A small image classifier, trained from scratch: depths [3, 3, 9, 3].
Rows from block 10 of a small image classifier, named by matrix and row number. Rows with one number belong to one channel. Each number is 500 + 40 x the weight over its row's rms, rounded and kept within 0 to 999. All counts start at 0. Numbers have three digits each.
After each channel's rows are labels from the 100 images, of 14976, where the channel reaches its highest value: "patch colour" is the nearest of a few named colours to the mean colour under the peak. Only what is clearly more common there than usual is listed. The data: crops of objects in photos (Visual Genome). In brackets: how many of the 100, against the usual share in percent.
# convs0: first 3x3 conv (model.blocks.10.convs.0.weight, 256x256x3x3, standardized in use, each kernel summed), inputs 0-127
# convs1: second 3x3 conv (model.blocks.10.convs.1.weight, 256x256x3x3, standardized in use, transposed, each kernel summed), outputs 0-127

convs0.25:509506469512507476543504493536470417499471573454550481491442505590505480463456531475537477464479463481446493532483495485489455429523493524506455573538516557484460622534512433477477497464518532527455506476465593484525477501521492512429415495460493531581553509443551546522543518460479515503411615479530515544525584502494446521499506488486492459488456479480523552515487583482543463486509
convs1.25:556546500468559456407539489542548511589542472552503468528566539479494522445497485553503454465536451501487574499479489488498429507519449523471498523564480512509514441418463496478514591427483499573472500501547510550441548510466451576451564537511508446538485516458630492535510511502614429497530526466512562416486518570561547524436446528471533503458457459509417475575467534489555534427522
patch colour: pink (33 vs 9.3); white (25 vs 5.3)

convs0.135:485481538483478497531486510500449501512500531438527489524508534467574441473435479431478526451479475507480511548462458603530586531499473526529515510513505455471486495494521441541459461512540495491549444507487572430476525501541507454506447483547485530426466493456568521462484566547500483537501504494447436511511475556513474439561513586478513415486538547500482534570409434463506564500462
convs1.135:494458454452502497486509451477454497484489470510430512411469461582503529515533446586474495509516492498512532550501569496520402524569550521555534529462510424564515553511472468549429428465440551474399560504487455516504514534494535496550547524497532543419580452500428456541417488523512547538513550474543485475503498496556534549483446553547516529466517479568470472504569479491489469479445
patch colour: black (37 vs 13.6)

convs0.169:451481508548408503516497478540544524479507440470510533509531546498536555514542572413488557486477523560535472466525426476430529517510491482504523454500481490500501525478470484513490473503540509432493553489494507451411496454499467477462463501452440540549457542519441508522503493445502548561409491501455504460512493500497508515495442632509578579528461462544470477500576484529500495506473
convs1.169:493524459483489475547455584553484544524543464477553481469406449467515530449540498604490449530486555502481528492505507496503512529448536491553477479496503462465460470490488461488495527508568474531376511478470464572540528503496521448507444486504574512437428534506497417553557495466496526558498548529521492480512499439495501514489501478507494518520568568488562469540528514510529471506453
patch colour: black (38 vs 13.6)

convs0.197:470513467590530507434558520508463497454522438424547494523526521538548462544506503519552507530458471483494457481533504468531459537434563495518575436541568550527475493468475626479471562534461473512519492521528478502511532552480548530575558487552533555487478453484461550544510493466546483536488529496435484494489496418468526538464519401468512466564527469508518454487550413491549502468475
convs1.197:483519465458479529492501440430510515457593568393600514475472482531467498545498536457478487447497467507488521502491563434456502432443460534468510602576512478516497447491458565475514474448552471621507474531510433462438587509504469450560461477466516476550500499452516501471443479456415511520554497489441481456530437502469446528487512545511482533461487509494454554476494521588477541501485
patch colour: pink (27 vs 9.3)

convs0.88:481425583561449417551483536457456454477506388499507459511487528535532537454515488519483473527570468495499527494479439508522554464507453518571540508474446479501546514499470541465515561482484463516540578502575456512461486541432536455486474536522556495511527572499555510475483505413500494494478458558507482514439555486488523515511453531486599470479480494507623468467524564511464488453569
convs1.88:539516527537554500522537544431519516471514534458513547556433496443500487544549493475517447536529568457571504536482532546526476503510486508480465549470480496525516455492489537462551528490443525498499547481541520489490529517563499501472511481420421553468502474538529513516466494566528500481558537495502468583440540598483493523576536438511504518505502527380474521475437449457504532538524
patch colour: black (37 vs 13.6)

convs0.89:514494401442506553451487450473470432501462535533426478471481453495533521565507431518507521483568484538576486601396567451468515456555483450535500551459425552487490472467485510456492480481450507449516544494444468519440513511566593607526457514502476534476487502545521477449494481483491531548461551475467519504489515523513586564556521463487505463521507449481458528529474461501436434539497
convs1.89:508539598507491414539423452504535465550514498527523471471504467530443566541465497499523501478465470451539477470504450517538491560518536492436455506538510524533473541553555481518540490522478478451428386494529505481574531461470480447509514493478544486482541448461489546502499474528558448411502502475514469467556503494453386423509498423428537545579510560485460428426522529510475526502450
patch colour: pink (29 vs 9.3)

convs0.145:463559452537438485557530454479502486492498384536543498429491567510523522503515518526470449549569475401392445473457490522486504530525565523543551514515483469497536497551546531450458495506522509568560557402538490416483508482512525491488468491490493502463448536438478519451472496457465452560471522425487510487500444437498644482451454459506461493462540480463539490457511481508512534500508
convs1.145:571472596532533525529442466490502488492551538472541520515482578514486522476504504476471531518470577486530457498493532541419532556504467572537522425511525418495456521432576581433494476526494523597520480524580479498569475463439505503528491488499444484486469485623492458518512474575490513487479461463522543542506494484386514490448472508491459525550479545577531478510575518474462486466432
patch colour: white (39 vs 5.3)

convs0.195:542459507470571496512452439568585438537531530509560544511502512450529519479459533512551482514533480530424539552514534477543430521490493513525433481434549555472476447511494471501557559510489506452463500540558492438494507475448545539486467351520515507457500499502445496498520457527520582468537539489489427550417486442526536454454527514483466542549517496472483509464479499492503473550455
convs1.195:491520467496527466536483473496493486535482529560549471456524499552539432538484527438499485425512435481382521410471480538490582504452486511503453461481453448557451527432474497564598465513482518570477562569424508505446446506569457472493555476493515492502488518518519518511526481535484428543483473443440507434577451480547532528517519473441484484469521506492413512484473453492558494464449
patch colour: white (30 vs 5.3); pink (29 vs 9.3)

convs0.43:499426476572507580586522520459464468540529473543533548452502511601483568426419415475574529470496489539538542530525478525487522498547502517506454487491458519484531508535472472524466549515431476475463458538481495554539507493489493506529481494475447564544530457493476538486512435513468573569444504541465491432474556529493456563523503570445557497485487556455473449574550498495479463574471
convs1.43:442447521473474418516508509555501481606486506567457495482526529496549530510487471513479444521509473504528486570496488504524521451471554479480521551522473478446512470559524535539521585469533488553544534487522485533497549487483410613481476495480543475550519472441514435515466452521509572476592567529531521510510470559472517477562502439489450512468577478512519432527573575474594492533550
patch colour: pink (26 vs 9.3); white (25 vs 5.3)

convs0.21:522522439497474551484502496409487457477483474529535580509499551508471531444465436453515531511486528489500528533497489498537522556537495503482484433566476500483524543462497445497473524528471520535494496467517527513487579536507493548516484529501479546592487503414456634569463485562496505460542471507501455501495463493577485505479585623448512436479554449511506471482436427462475489549443
convs1.21:508500468470500500481520474526552505494451527488458462429493569535467492484552494508585449425435474510553531479544469470477515489534563486530589501513518487563467501475490495512533435549526536505489552497455434483494468542500490433523549521554512466441521420499486482437464534547492598476417498566401450442528540482435599532518527567552518573505447471545532472453564479471471449461512
patch colour: black (33 vs 13.6)

convs0.126:504536511473479556487529479524491493492508440572471488555523426457571500422481432553529487558481553535482488561520505483513580550519467487487568444453556453469529544530570526452512486406486437416608475503464503508552519460437495501481481469532555453447591534410460469479479538540520502493473523427441526531493574480487558488520482519589560515527491492527584488540401515483486508501446
convs1.126:566417560551468478508446454479515481428540557498486480489465502498500504538490541440566593484478511464443513465516537468415549542530603538486475520516549526556503518533477528512484495578503486465451479468413513562493481470465503519463433587448443440483541547499463526452491521509482475444465492485471480463527547467499528523504495435527435576492551533470468468446540510433528533461545
patch colour: white (26 vs 5.3)

convs0.115:538587542528541544478510481458502489520527442472539474485577496491545521537505543471511512482473507449475519514461494550545533502486428474504416486433515422497553483597524500468495521488557496462521500446502578498509464583487508482507497532453547507479547556504551470532483489536453480473452457463507560475554570510477462433446476492494500535440475420481547495526534500568498489481474
convs1.115:492478512513422517526525530506577463509504566554458490487405516477569503464500537447572529493492507512533504489491487479462450554522551587524571432564488580529448467454533523484548478501476523457488506514550544504519521560487540538518533518506438495442431510559445570440526492499542504474505471522464529554440555501578502537517495515550541546503524533384544577486482537547554498570544
patch colour: black (32 vs 13.6)