config = dict(
    targets=['object'],
    depths=[3, 3, 9, 3],
    max_steps=11200,
)
Rows from block 9 of a small image classifier, named by matrix and row number. Rows with one number belong to one channel. Each number is 500 + 40 x the weight over its row's rms, rounded and kept within 0 to 999. All counts start at 0. Numbers have three digits each.
After each channel's rows are labels from the 100 images, of 14976, where the channel reaches its highest value: "responds to" is what is common among them. Only what is clearly more common there than usual is listed. The data: crops of objects in photos (Visual Genome). In brackets: how many of the 100, against the usual share in percent.
# convs0: first 3x3 conv (model.blocks.9.convs.0.weight, 256x256x3x3, standardized in use, each kernel summed), inputs 128-255
# convs1: second 3x3 conv (model.blocks.9.convs.1.weight, 256x256x3x3, standardized in use, transposed, each kernel summed), outputs 128-255

convs0.38:556497529478546429480508482534448509519517539527490515472434543542529551518536522555536552496497459524444559525429505450490557492544500585479502573535508538514478427504566453518450494575555478534517459547568503537488417495501493524487444525553479515514542581435502546463505473549457470468562527411498504488544455527526537455498511546484494428525467498535475498457475531427561555466505
convs1.38:475524482514498541394485514526485430488489535505584552536578519540480527480489525512495516481568507548490497519453402496530561503500531471468452561518515491529478479481494470541513438420478490523515482415460546439430605537469528453548512522556437493496487501506542494474490527496463543530535487541519573507543526508432519573520500555434427512523532512507454546522532496447435515502484
responds to: object: man (25 vs 3.5)

convs0.131:488499500527537426533490580431478522461510492493574449533513491464603518469461478499493485461543431472529512518429590512507574520435509509493479501504484529524467466555458542420496449466455528503471490486523519470485491501519515633487537438503559445522547519466491492508595513547496478535500517485559423408486479487529523429496522437505426471481505449468545481470549479522456589466484
convs1.131:479515451516500459467451496531522526544473533525538487472523495527525495565520486501479540479500435458467463562474480466553404527569481462470508449538588503578501505443540419507434470506505521445510409543496558557473529504471526573528573526498553517526483515520563504546563496510514509465510514615551508564501521462500458549518479480511501442486550513518493452512499542466520477507493
responds to: object: tree (38 vs 3.2)

convs0.86:440509468444494470596483546558514519560579521500468528535510458469460539533510454489539494471592458485475499493498471517501509509473486511419513508491474501550452535508499553499486489475465484470469521455523444516516423493477448533538535529435554536471457454513513504456480531526541496340463508409521491511501470528488510491528462501498486456455488494530488576526533491492515469515488
convs1.86:398500502515481513566431479490531585495527475521523532478506568536484442500501526531574555505499483578504455531449533497515502477454408467461509458442486457471452494486453557452548485508531448503431456516477511526523502518484523480478592518463500454494493467549508522480508513532501473470521514584571503506481447482451533508527539454494511442473530568504479496517533465460488457474496
responds to: object: hair (29 vs 1.6)

convs0.218:495495498529465532569502514522553520530515547537455475466500474524523545437528492525487494515441537585449493475524553520503434512583440409525504527440526473434524512508483500572499455510564469483578496536486478477579541500535508552499476488521524531556534520521551519541463556590491486465528526477502459456498511512459537486551488576511459577529483498530499496563576496497421553444520
convs1.218:536515484527454546453509549537505461531571520508561438508493497467474504528393496485513526433526496456481426499562415559462516509489445527496487516613481494517565518493520541382502555480533452547439549483479497516532512429464525468492495466483451478536419531561514504531518422476520532515543522530497496489423530513482519435556458508538480498508504500465482438439523550499472476531471
responds to: object: shirt (25 vs 3.4)

convs0.92:535493485487582470603518520512448541433448552488465503424484454596514473501508458507522491493481506493565517500511570452470479520514574434493475467436447504517510514449509417534492481483473452542510496490507504536534380469512486467460495443526591509458464510496472486455524520511469456475515510485575557474556514500494540550474572503491534498488616456468493542484465505422502442471533
convs1.92:525502499473468507509444421518498436514531476554492528483500474467528487443429538522522502431604516523515502539472575519420499480439501520472547500510502526472589552503506484456389503406513430487554480483492525554468518517494541541561472461456481518377523529513527462470499520522577506542561498546497375527495512476504526527457475489509447447516453446521537451584455550534547501452443
responds to: object: tree (26 vs 3.2)

convs0.222:425460575526530449585535489529478540580489536518503458495547524518522535499480489473545505479600509518428454428594509498525501520483554498466547530506451513504516539512449546514569458510496511488483468468474464506456467524462401571465456446462548498486485505492449532516538466507437492454443510465507487497437498488482556560496441550422528492470515460463486501451508492511504451470518
convs1.222:438543538542483527592538452489478552577606503495531515543445510509561491543512516525542498532530505507458432494457518584446467465526515509467521424531552485493426495464519542461506539470531473455482487478523542507480525500560580465482523469491389492558519503538491434466503548526481534488484505567559559440518426494469524455509428493505440462512529543464520505502523482541448486536511
responds to: object: hair (35 vs 1.6)

convs0.96:451545536536467501531485475517551460406477499546492469531424495479481517457591531533491467472507467529560472495484455538524513505479519461543447598521510457472455488558540612540481504503511490473508502535546509492575492475474459447510498439526455465515550504506457520497474550530539411584470527502446446445526532524508526467483450540497483513448462477406489496502440436494467436442526
convs1.96:524521520516549495542508478515562474497466516499482463463470487441522483514506512489456497471540440509542489499500489500582511544631417535538504471535421476468449460560504416455503534464546476494455506619508507451463494522520521461505527489486517487467427492476426500565493454499524520483478543522411530443467456495563478459546498471482497420440450478526514495510517464546471486510464
responds to: object: sign (27 vs 1.3)

convs0.154:458438428467542464510490498474585481472561489530557506481467518475524441434520462510536486526486464494594513509537544488578561471423536482528546480511543535484484429421519452484494500496454536505428513464497542511530484562487512519463512532575514489530542544523449417456482526442529506535520507544514480511548512474489465530473445526499454555508490476501533512522515546469444518496514
convs1.154:481458499485526508485502528529553462500397509472465471480518470556460462476427529493512563488481531574434499534515425483507540474577535492527444553517464538466526530541453531535501478469536482518497486536519433493485504493426479448474500460487453481446475448500509467536473504446469465525450477542470497498507418502437522585511552524520512546491419472521455485506638491526486452435510
responds to: object: shirt (28 vs 3.4)

convs0.18:426563478517545445533495501507484473494534513499455469535551543510574510510549473511460465500476505465515517488462563461493554498515514518419469478517529476510422450525514477475513430472431533532479495562528484537520496538476478576548544478491601504448434484495483503499523473507532444545515471521513529468490528440584522439516357572548494507480592474501471509482463510510478555532515
convs1.18:486582537522540503467448474458498466493485473537552574545560481489479482524512551531440543455489463461514479508419506460516463506510534446480495458492509490574441488454492467478467513509503500497531517481521565613520486500571551561577443519577504529496523498549545505511528506576452543499514460647570488546512567525545480561562536498481485445460516541583514509548485547462541583473496
responds to: object: tree (41 vs 3.2)

convs0.176:452524497518481462515520480488499481577462508501467490488525500507524546563547477470503516422536501535461503440470483529520428467483503469478507486508474477462481541558499432465480482509551442434515507487547541527531529455564459517514434503495548455519552510516555539533478459536457488524537484436461467516503472551443504512494528505483525526400434484473382496528457514514562543462519
convs1.176:489510551569483501532516526524471531484519481430520536530514485510536497483545516536502568534524512460373514470480488481529469536527462538491532470469509443521460484501492489500499475508490472512497566499567519440483511509532498471449466476456505550477491431503457513459471568467474451497510486450554498541478586474516474485483548490505473515446490500483500473487549542519527514521521
responds to: object: hair (28 vs 1.6)