A small image classifier, trained from scratch.
Training: 11200 steps, batches of 128, held-out accuracy 36%.
Rows from block 8, named by matrix and row number. Rows with one number belong to one channel. Each number is 128 + 32 x the weight over its row's rms, rounded and kept within 0 to 255. All counts start at 0. Numbers have three digits each.
# convs0: first 3x3 conv (model.blocks.8.convs.0.weight, 256x256x3x3, standardized in use), inputs 92-95, a 3x3 kernel for each
# convs1: second 3x3 conv (model.blocks.8.convs.1.weight, 256x256x3x3, standardized in use, transposed), outputs 92-95, a 3x3 kernel for each
convs0.129:088039095150090108137116156128173207159164190174192229169138062164134108123165144114115150148113101123160148
convs0.130:160116115138111151163145122109100138145129133168137126098148171097128125090114153144107104221167135173133081
convs0.131:137147101161168154118124100087104132079133120084113106149185137138132152192109136171158146117115143139142134
convs0.132:160124125127179148141155209180182166173153145113088107163074075088142131103159113092165119143204142157182142
convs0.133:164137102138134072086111105148140162174132110138120086135119135182143141181143116133146175255114130202134116
convs0.134:128128102160124128111096101127108128135121118077084103179147120189131134207098109100119129108146113128127127
convs0.135:183158110155182130133151109128161165121158184138130141170151140091090138144125086140153163144126129147114087
convs0.136:169145117138157122100129120190115148149128125166139134134145140147163130128180153100137109117171162121143124
convs0.137:173136145138149157145091105147135105139153110102132066181152140131112136195183145092132111144170141127163130
convs0.138:106141093112130137122161131116087081152177118129156106134158138141150080126138098051137166094157182123143117
convs0.139:140158190174195192131127134106135131094101133138123117135095070095124087100117081114150135185179197136165143
convs0.140:113105145110107158140089181133162160133125181161100122150167073171158057115102077165085108143148103140137108
convs0.141:089123130110124104100109136097081060118154091093171114091099132096133097146129162138114120197217152145174196
convs0.142:130152130127158125142193204159138131130119099109112119133119213124087144132078062097121161135159170144146110
convs0.143:119124133085096095112125154128149143111114132089074105072066118102083139138132158093108146134125142144121122
convs0.144:160070086132090132119122112136122139130141126131127108157140134102137137140162170176143121127172096130139125
convs0.145:180125168128081110118094155168138150101104134143124122155135162110109118120116132154114129111173163110104100
convs0.146:082084076140151108130089045131110166141116144121083130141133109103130166149151091088162119133134130117106153
convs0.147:118135139117163099103164145101124101114101053208175120128142082150092136129122117143153169162159148133171172
convs0.148:140164143135137150214162132177201074174167089198170070107149161161172130167091132106147147104137146090143142
convs0.149:134148139106129121140113111147125137158122126129130135163156113099181108140174157128142145137094130159145103
convs0.150:112100127129136161162172160119109078108125083124141118084151119139217155125097144168138111135125203158111157
convs0.151:211182140105079110142087131092099099086082085104133123088069078064046096105130101099115116058093113103162111
convs0.152:111148121160180140154152125107121133138152173150153148133136119080113128109118141113187137107110133075071127
convs0.153:152106096131114131096095188122109123117112122111120113137104167066101154116111209206167075146173101094155162
convs0.154:150168164151184158108155181115097110156105107133110124086157104130215126151217130170104067158123115137133120
convs0.155:136112114110114121079086126080095097071067102068048059175140139145148158094113113122127101137115110157160139
convs0.156:102106085121171142089111086083121140128142154141138129141125137124111104140127109140098065167137099084160117
convs0.157:090126084128129097108109136095135146090101170125123163156160183153146133133121115136125059117130094077101127
convs0.158:117113150133164166124122129139161168115119152155112129204141096212184145112100130108144129073140148137092085
convs0.159:093148189117138120114133127132150127150169161125198200164149179195125130141186117148199183137165176130170112
convs0.160:136135177122117090069096084146130128133175110121150055119125141109138122084046094158159143139157129140156132
convs0.161:101126095095084066104113116064074154084170202120171154074138108170192143140172142134175150114176158118127138
convs0.162:130137182147145164185097110133143143147112109111086116111103104119136164145143181085186180086112127125101118
convs1.129:129110128125111086139154131153150152128157145110119117157150159116117124093073061150157108188164156171113101
convs1.130:090124143124124133107120092109089125096111143117134132169141113146154119110146134095135108147229165141171158
convs1.131:123131115107155122086114104135171153130151138016056057111052074166133096140134123107091135133119120156099146
convs1.132:139119090119172123091137138134158135117130105118144143094097131124165137130120128132082116116172158152125146
convs1.133:087084122108114120126127145104134101121113079083108078101146185074163163054158138174110109134102088140092100
convs1.134:157132091164140106143133129117102072135123099119140088083119107099086073134112070173134167138107145195156150
convs1.135:122118100107107112121134075096099087153178111091149108076127123091097119109094095075107126149184157189197121
convs1.136:162120140188140106193188120176153132166169168085097148119166130158118120142137160132110149131169180103161162
convs1.137:169153179166151111115119141148110058136144099101095092160128139101074100118116155114099191109139184117134169
convs1.138:163124125168159115056085084093036124137100170136153127136134112077121095100102110096141106169229091152195096
convs1.139:096104079095112079095079085081122146114126112150138111137135117088103095115113153124102175164082155137087136
convs1.140:205171138119155108100142099111115078104139119089111142139146126154164139115128078205171162176206151135173101
convs1.141:091091108119134122151187168143123143148133114145122101141123112187207204098126129100133130060139121101162155
convs1.142:160152202161216189149140118102137118142158140126152164098116142121122084162164171133135140181177140148156137
convs1.143:094116088153120094111100075112130137078069092149133117141106093135116134087089073145108138139116131154129125
convs1.144:100116087135137123107142106128101078080085080057068127142143173161135099130102093113072100040100160026117086
convs1.145:088107069080074093080129120156142132099122158136139131120112115076108150074109142105077095134079123095027120
convs1.146:112158134118161125124136116072107169071092138107122123096163137077104122098096096155140151140148188157092185
convs1.147:128160134113142134112110145144148132109141160114120134110105143174139123208158111108136127097123121106141133
convs1.148:141122122101117135128157130166096145135111109096093117168127108161137129046094102131134171182220210154147164
convs1.149:069061092113107127113107099128157131125155130100128142110114132180188158135125149142153167099134162110132076
convs1.150:152128129122140170113150106127091125105136106140103060125082059112135092072105090071149050127102091143147152
convs1.151:133148133120154148122121123121092079136119112152125125043062071104086106138108122097165227091146167127178166
convs1.152:101114097109132130144140126100115100113116148161141159082063082096126132100116148072136172055152161093168179
convs1.153:062118135120115164150134116074165208104153156133127138169152162146168105122094052203160138192142075116123118
convs1.154:080109144119149145104125133100134128094125147126106131073130108095138084143153105125129124114135086101122109
convs1.155:143143147086101115141149115195161125187138081188131112134119169112181132089136122214142102158160123129116118
convs1.156:119106133158159150166185171113151215138130151165144151114111136158170157186192202087103150115175184153172162
convs1.157:113098117122079104137112121136149101123116076063103073161155161135108153100100061148115140134106137112086125
convs1.158:141092073125123119108124115136147125180139166113108135186149114123162162083169155155151086168152076108073076
convs1.159:126129137143153157090124173170147094169195206155133119138151101131132128099096066124125191119134164142140169
convs1.160:095115083121101073075118099097137135154184162130157162112104132107123142153155188144142144107131147127172167
convs1.161:140133061147164113122131173189161152147112077146117151108140137157176145187210216205182194163177157042145188
convs1.162:073090091074109118095170131134219182146148174171111142100149120085130112058146159095110138116107106145128091