{
  "arch": "preact_resnet",
  "model": "image classifier",
  "color_jitter": 0.2,
  "depths": [3, 3, 9, 3],
  "kernel_size": 3,
  "stem": "single",
  "lr": 0.0018,
  "epochs": 23.2
}
Rows from block 10 of a small image classifier, named by matrix and row number. Rows with one number belong to one channel. Each number is 500 + 25 x the weight over its row's rms, rounded and kept within 0 to 999. All counts start at 0. Numbers have three digits each.
After each channel's rows are labels from the 100 images, of 14976, where the channel reaches its highest value: "responds to" is what is common among them. Only what is clearly more common there than usual is listed. The data: crops of objects in photos (Visual Genome). In brackets: how many of the 100.
# convs0: first 3x3 conv (model.blocks.10.convs.0.weight, 256x256x3x3, standardized in use, each kernel summed), inputs 128-255
# convs1: second 3x3 conv (model.blocks.10.convs.1.weight, 256x256x3x3, standardized in use, transposed, each kernel summed), outputs 128-255

convs0.20:472534454496522511495502522485483479466510488523488527462477472462501498493491476490486492533528536485467510519513499500522477538467555554512493477507485531492441517499498474498453461464494509490496506466501524509495480510485502563503525478457491536471506467468492556513535508464528512501489470570507529504505496457581527516463489531539483509473539483515520501465515493528509543484489
convs1.20:499473452469501493545509487529484501491544538485514521447531498519536498493467501492496538495525541500489484476508526494483532509462463508487494523466472480547518515519514490476495479481468531487481491493476485537507492496499530437527450489560510507508445515501481486495507461542475531484515503510572501463469512492533475477472521473539497504463509510501501474516486558535525519512493
responds to: object: zebra (25)

convs0.151:493459507468530479496495544496538466516503497468500544518472473464462476482541459502517488475505499494530496481470504459520532523487516467472529520520512517492493489490510557492467477498516515482491469467493487527518482508508520480503501529505550455523466513469451457514511477504547508495500475568504495545469485469516511489525452504560497527502498514473482463466447522503493474501497
convs1.151:509463501520501526466514476517448497485448479454465512476522458521474495532479529492484499531468530536487510502571474518509500486525508506471510527539479505495495528476491524502480516497500507510491502496509461490493502503496475483498474515475433496478503450533487474515529518467456463481481504561519473469498475512512479502504481492495526505512493498506514480509518527512553483475490
responds to: object: shirt (26)

convs0.189:464500486499501505472493504554571479520517457491542496497539492487507477529520504531545554502494489491517506481513500506457498500457500488447519513481502483468470491457496507520454504504498470484506470511520492483516559497520515504519494538495484474522464489493493497490503496524538472473468532451495538499473520482465486495486513521515463477462503501487464528485504474482486501511500
convs1.189:536502495498507515484509506494526502432510472449483539499522467516476459499457530482464529496518506505546516535518508511491524502499484473486520493499460506481496505493446501463495485479487458481492483518507458512505499480487541523492488499476477504504454458500491513526491511514519527495534478514508469518514479497436502509510499453519475447498465511509466471503515503497486490477485
responds to: object: shirt (29)

convs0.94:466490468525496554469469502487454488505493462538456507476503489525505548533491471490493544520431487475457509490529526483516526489489510544533497518467489536516506492512508552513492510473477493486519518485501518509503516537467511498475529492494505521505523499538509472512499542519554524492479528515513502478495501518542532504508440489500481490516504494482467525476476492515526499515477
convs1.94:507482483462507497556518484468534472497463538557503501475485445533523462465501527533501497503474473486492512510492527522511492559480551514509462483479505472479509507486500512505510474488518490507514506471519468467508472509554465464474480504529491472473537505475503513539519503538455486510500527463511501492470494470479510502533540466481485506489520508476528455488526508499524489493492
responds to: object: shirt (26)

convs0.107:456470494493495486526511513483568492543499446517471492510568521522520485533482507486484522518519513466492509485530471524480491482470509489481490540481496470490516460525527486499486501471494494473547521462497483492505521473538497560506495456494556495459504546503523478468510479495494478466507521490498462518521485546477481498477489513509491557506484506501491478502533471485499507470471
convs1.107:446505558530485500504515500508535511500487482465514517530433436492496496467481528578488470488516499535523496488494479544518516511502505510489456495532498503517479516539491495487518522435510489542518499489514529520509527499460526498528495494482523524465503505535541504461500480517472517510504496497547515474512500486456472532499463499463485498521496482464515488522519506544493460524526
responds to: object: hair (25)

convs0.228:488532508503510478517513491497527503532514537515509497492455529525493508500519497512538528474540518501481505474518485499512461528490528475481520484485495500498474569524523524502471474469493534477505496459488522479490481499499466488492472463493537465512469523476510477510498525485517513450462508432493508523528551510523497484468487463526491488504498500497516540494510496508531509494489
convs1.228:513514463495461494490518497474518515555501492478458508533562533494489452510487505498543478475531504490492481513470485471480512522498481508499490505476467468500446489491468545481525501483503502492449525506511505485494523514479523469510487573515454478525508471504482503472528560508503484517488477526500452486519516528536522519484515448453501510513493492496429476483536480481483475486496
responds to: object: man (28)

convs0.45:508513520415475565478498535458469514531463541508472500519505527511494481482543510495511524502495516518490532508487502502519491506500540499472503505481498492500531472499528535492482486448539481559480492481505495485510471501531507482481515516489537515520481471508529547518461494513474486472478489501468547499457488497490503545492468540478508498525498495479474476552510523495499521509472
convs1.45:482495504516466504566520522525512483543474536518435494532493533500530507582493524490530476474547516489492497461484512486502484493488487493489542556505502495518449529533480536483479473549494511489509475493517490484497502497475549505466522464481519492494516497481469461477483484486486495509514520450527475488531489494487492426502522450505478471493487527494537477460488457462501507544519
responds to: object: man (25)

convs0.160:495521503471523543504488525508517489509501510507500482502495467427506481491493529546458483543453493505500526509488478529483487525502471528496512524551460506515438505570513529473509480517495542531510472497493500516525494458479505522507497482462553508511501476507510503516516515489556532534485516592539466489489478499477526501506491483501484482530515476484471466435530475471516481552484
convs1.160:506506490529474482497525513482481481478474520448498495501534489489469501545498486503520466515503519451489499453493478457503475522530488491490495505485472501569503482466508495519553517499469520476491506468520487495530484524459501526500506514496499534545481454500518467505496525527508458489463489496470476503490475493500473483559547473489541495483495525520483493484530479528476486500511
responds to: object: shirt (27)

convs0.213:549501522499490451466484483448496537524543505510496498470470506526537510484480517548471509507465472470488491440516473476520478511497474537455510494484474491486499507481501496522477474474529542468501520467499502486499499504511490481498501453518495471494490522501542476516565492504510501509488473518506526551549478521558462486470488485544482495545481476536513515465584470505513535477538
convs1.213:507491466468514536486558532534505528470477515503512514507508551528515484516536488535495522495566518558479457553481502485502508502525517499509491500461482520505534502475539532490503483534494499523530529494452494467493521497512522463491486527481498494513478501505525502514506523464474543504514503525491501459528509545589497519484526524500492510485460518452456503502550470514475515506491
responds to: object: man (30)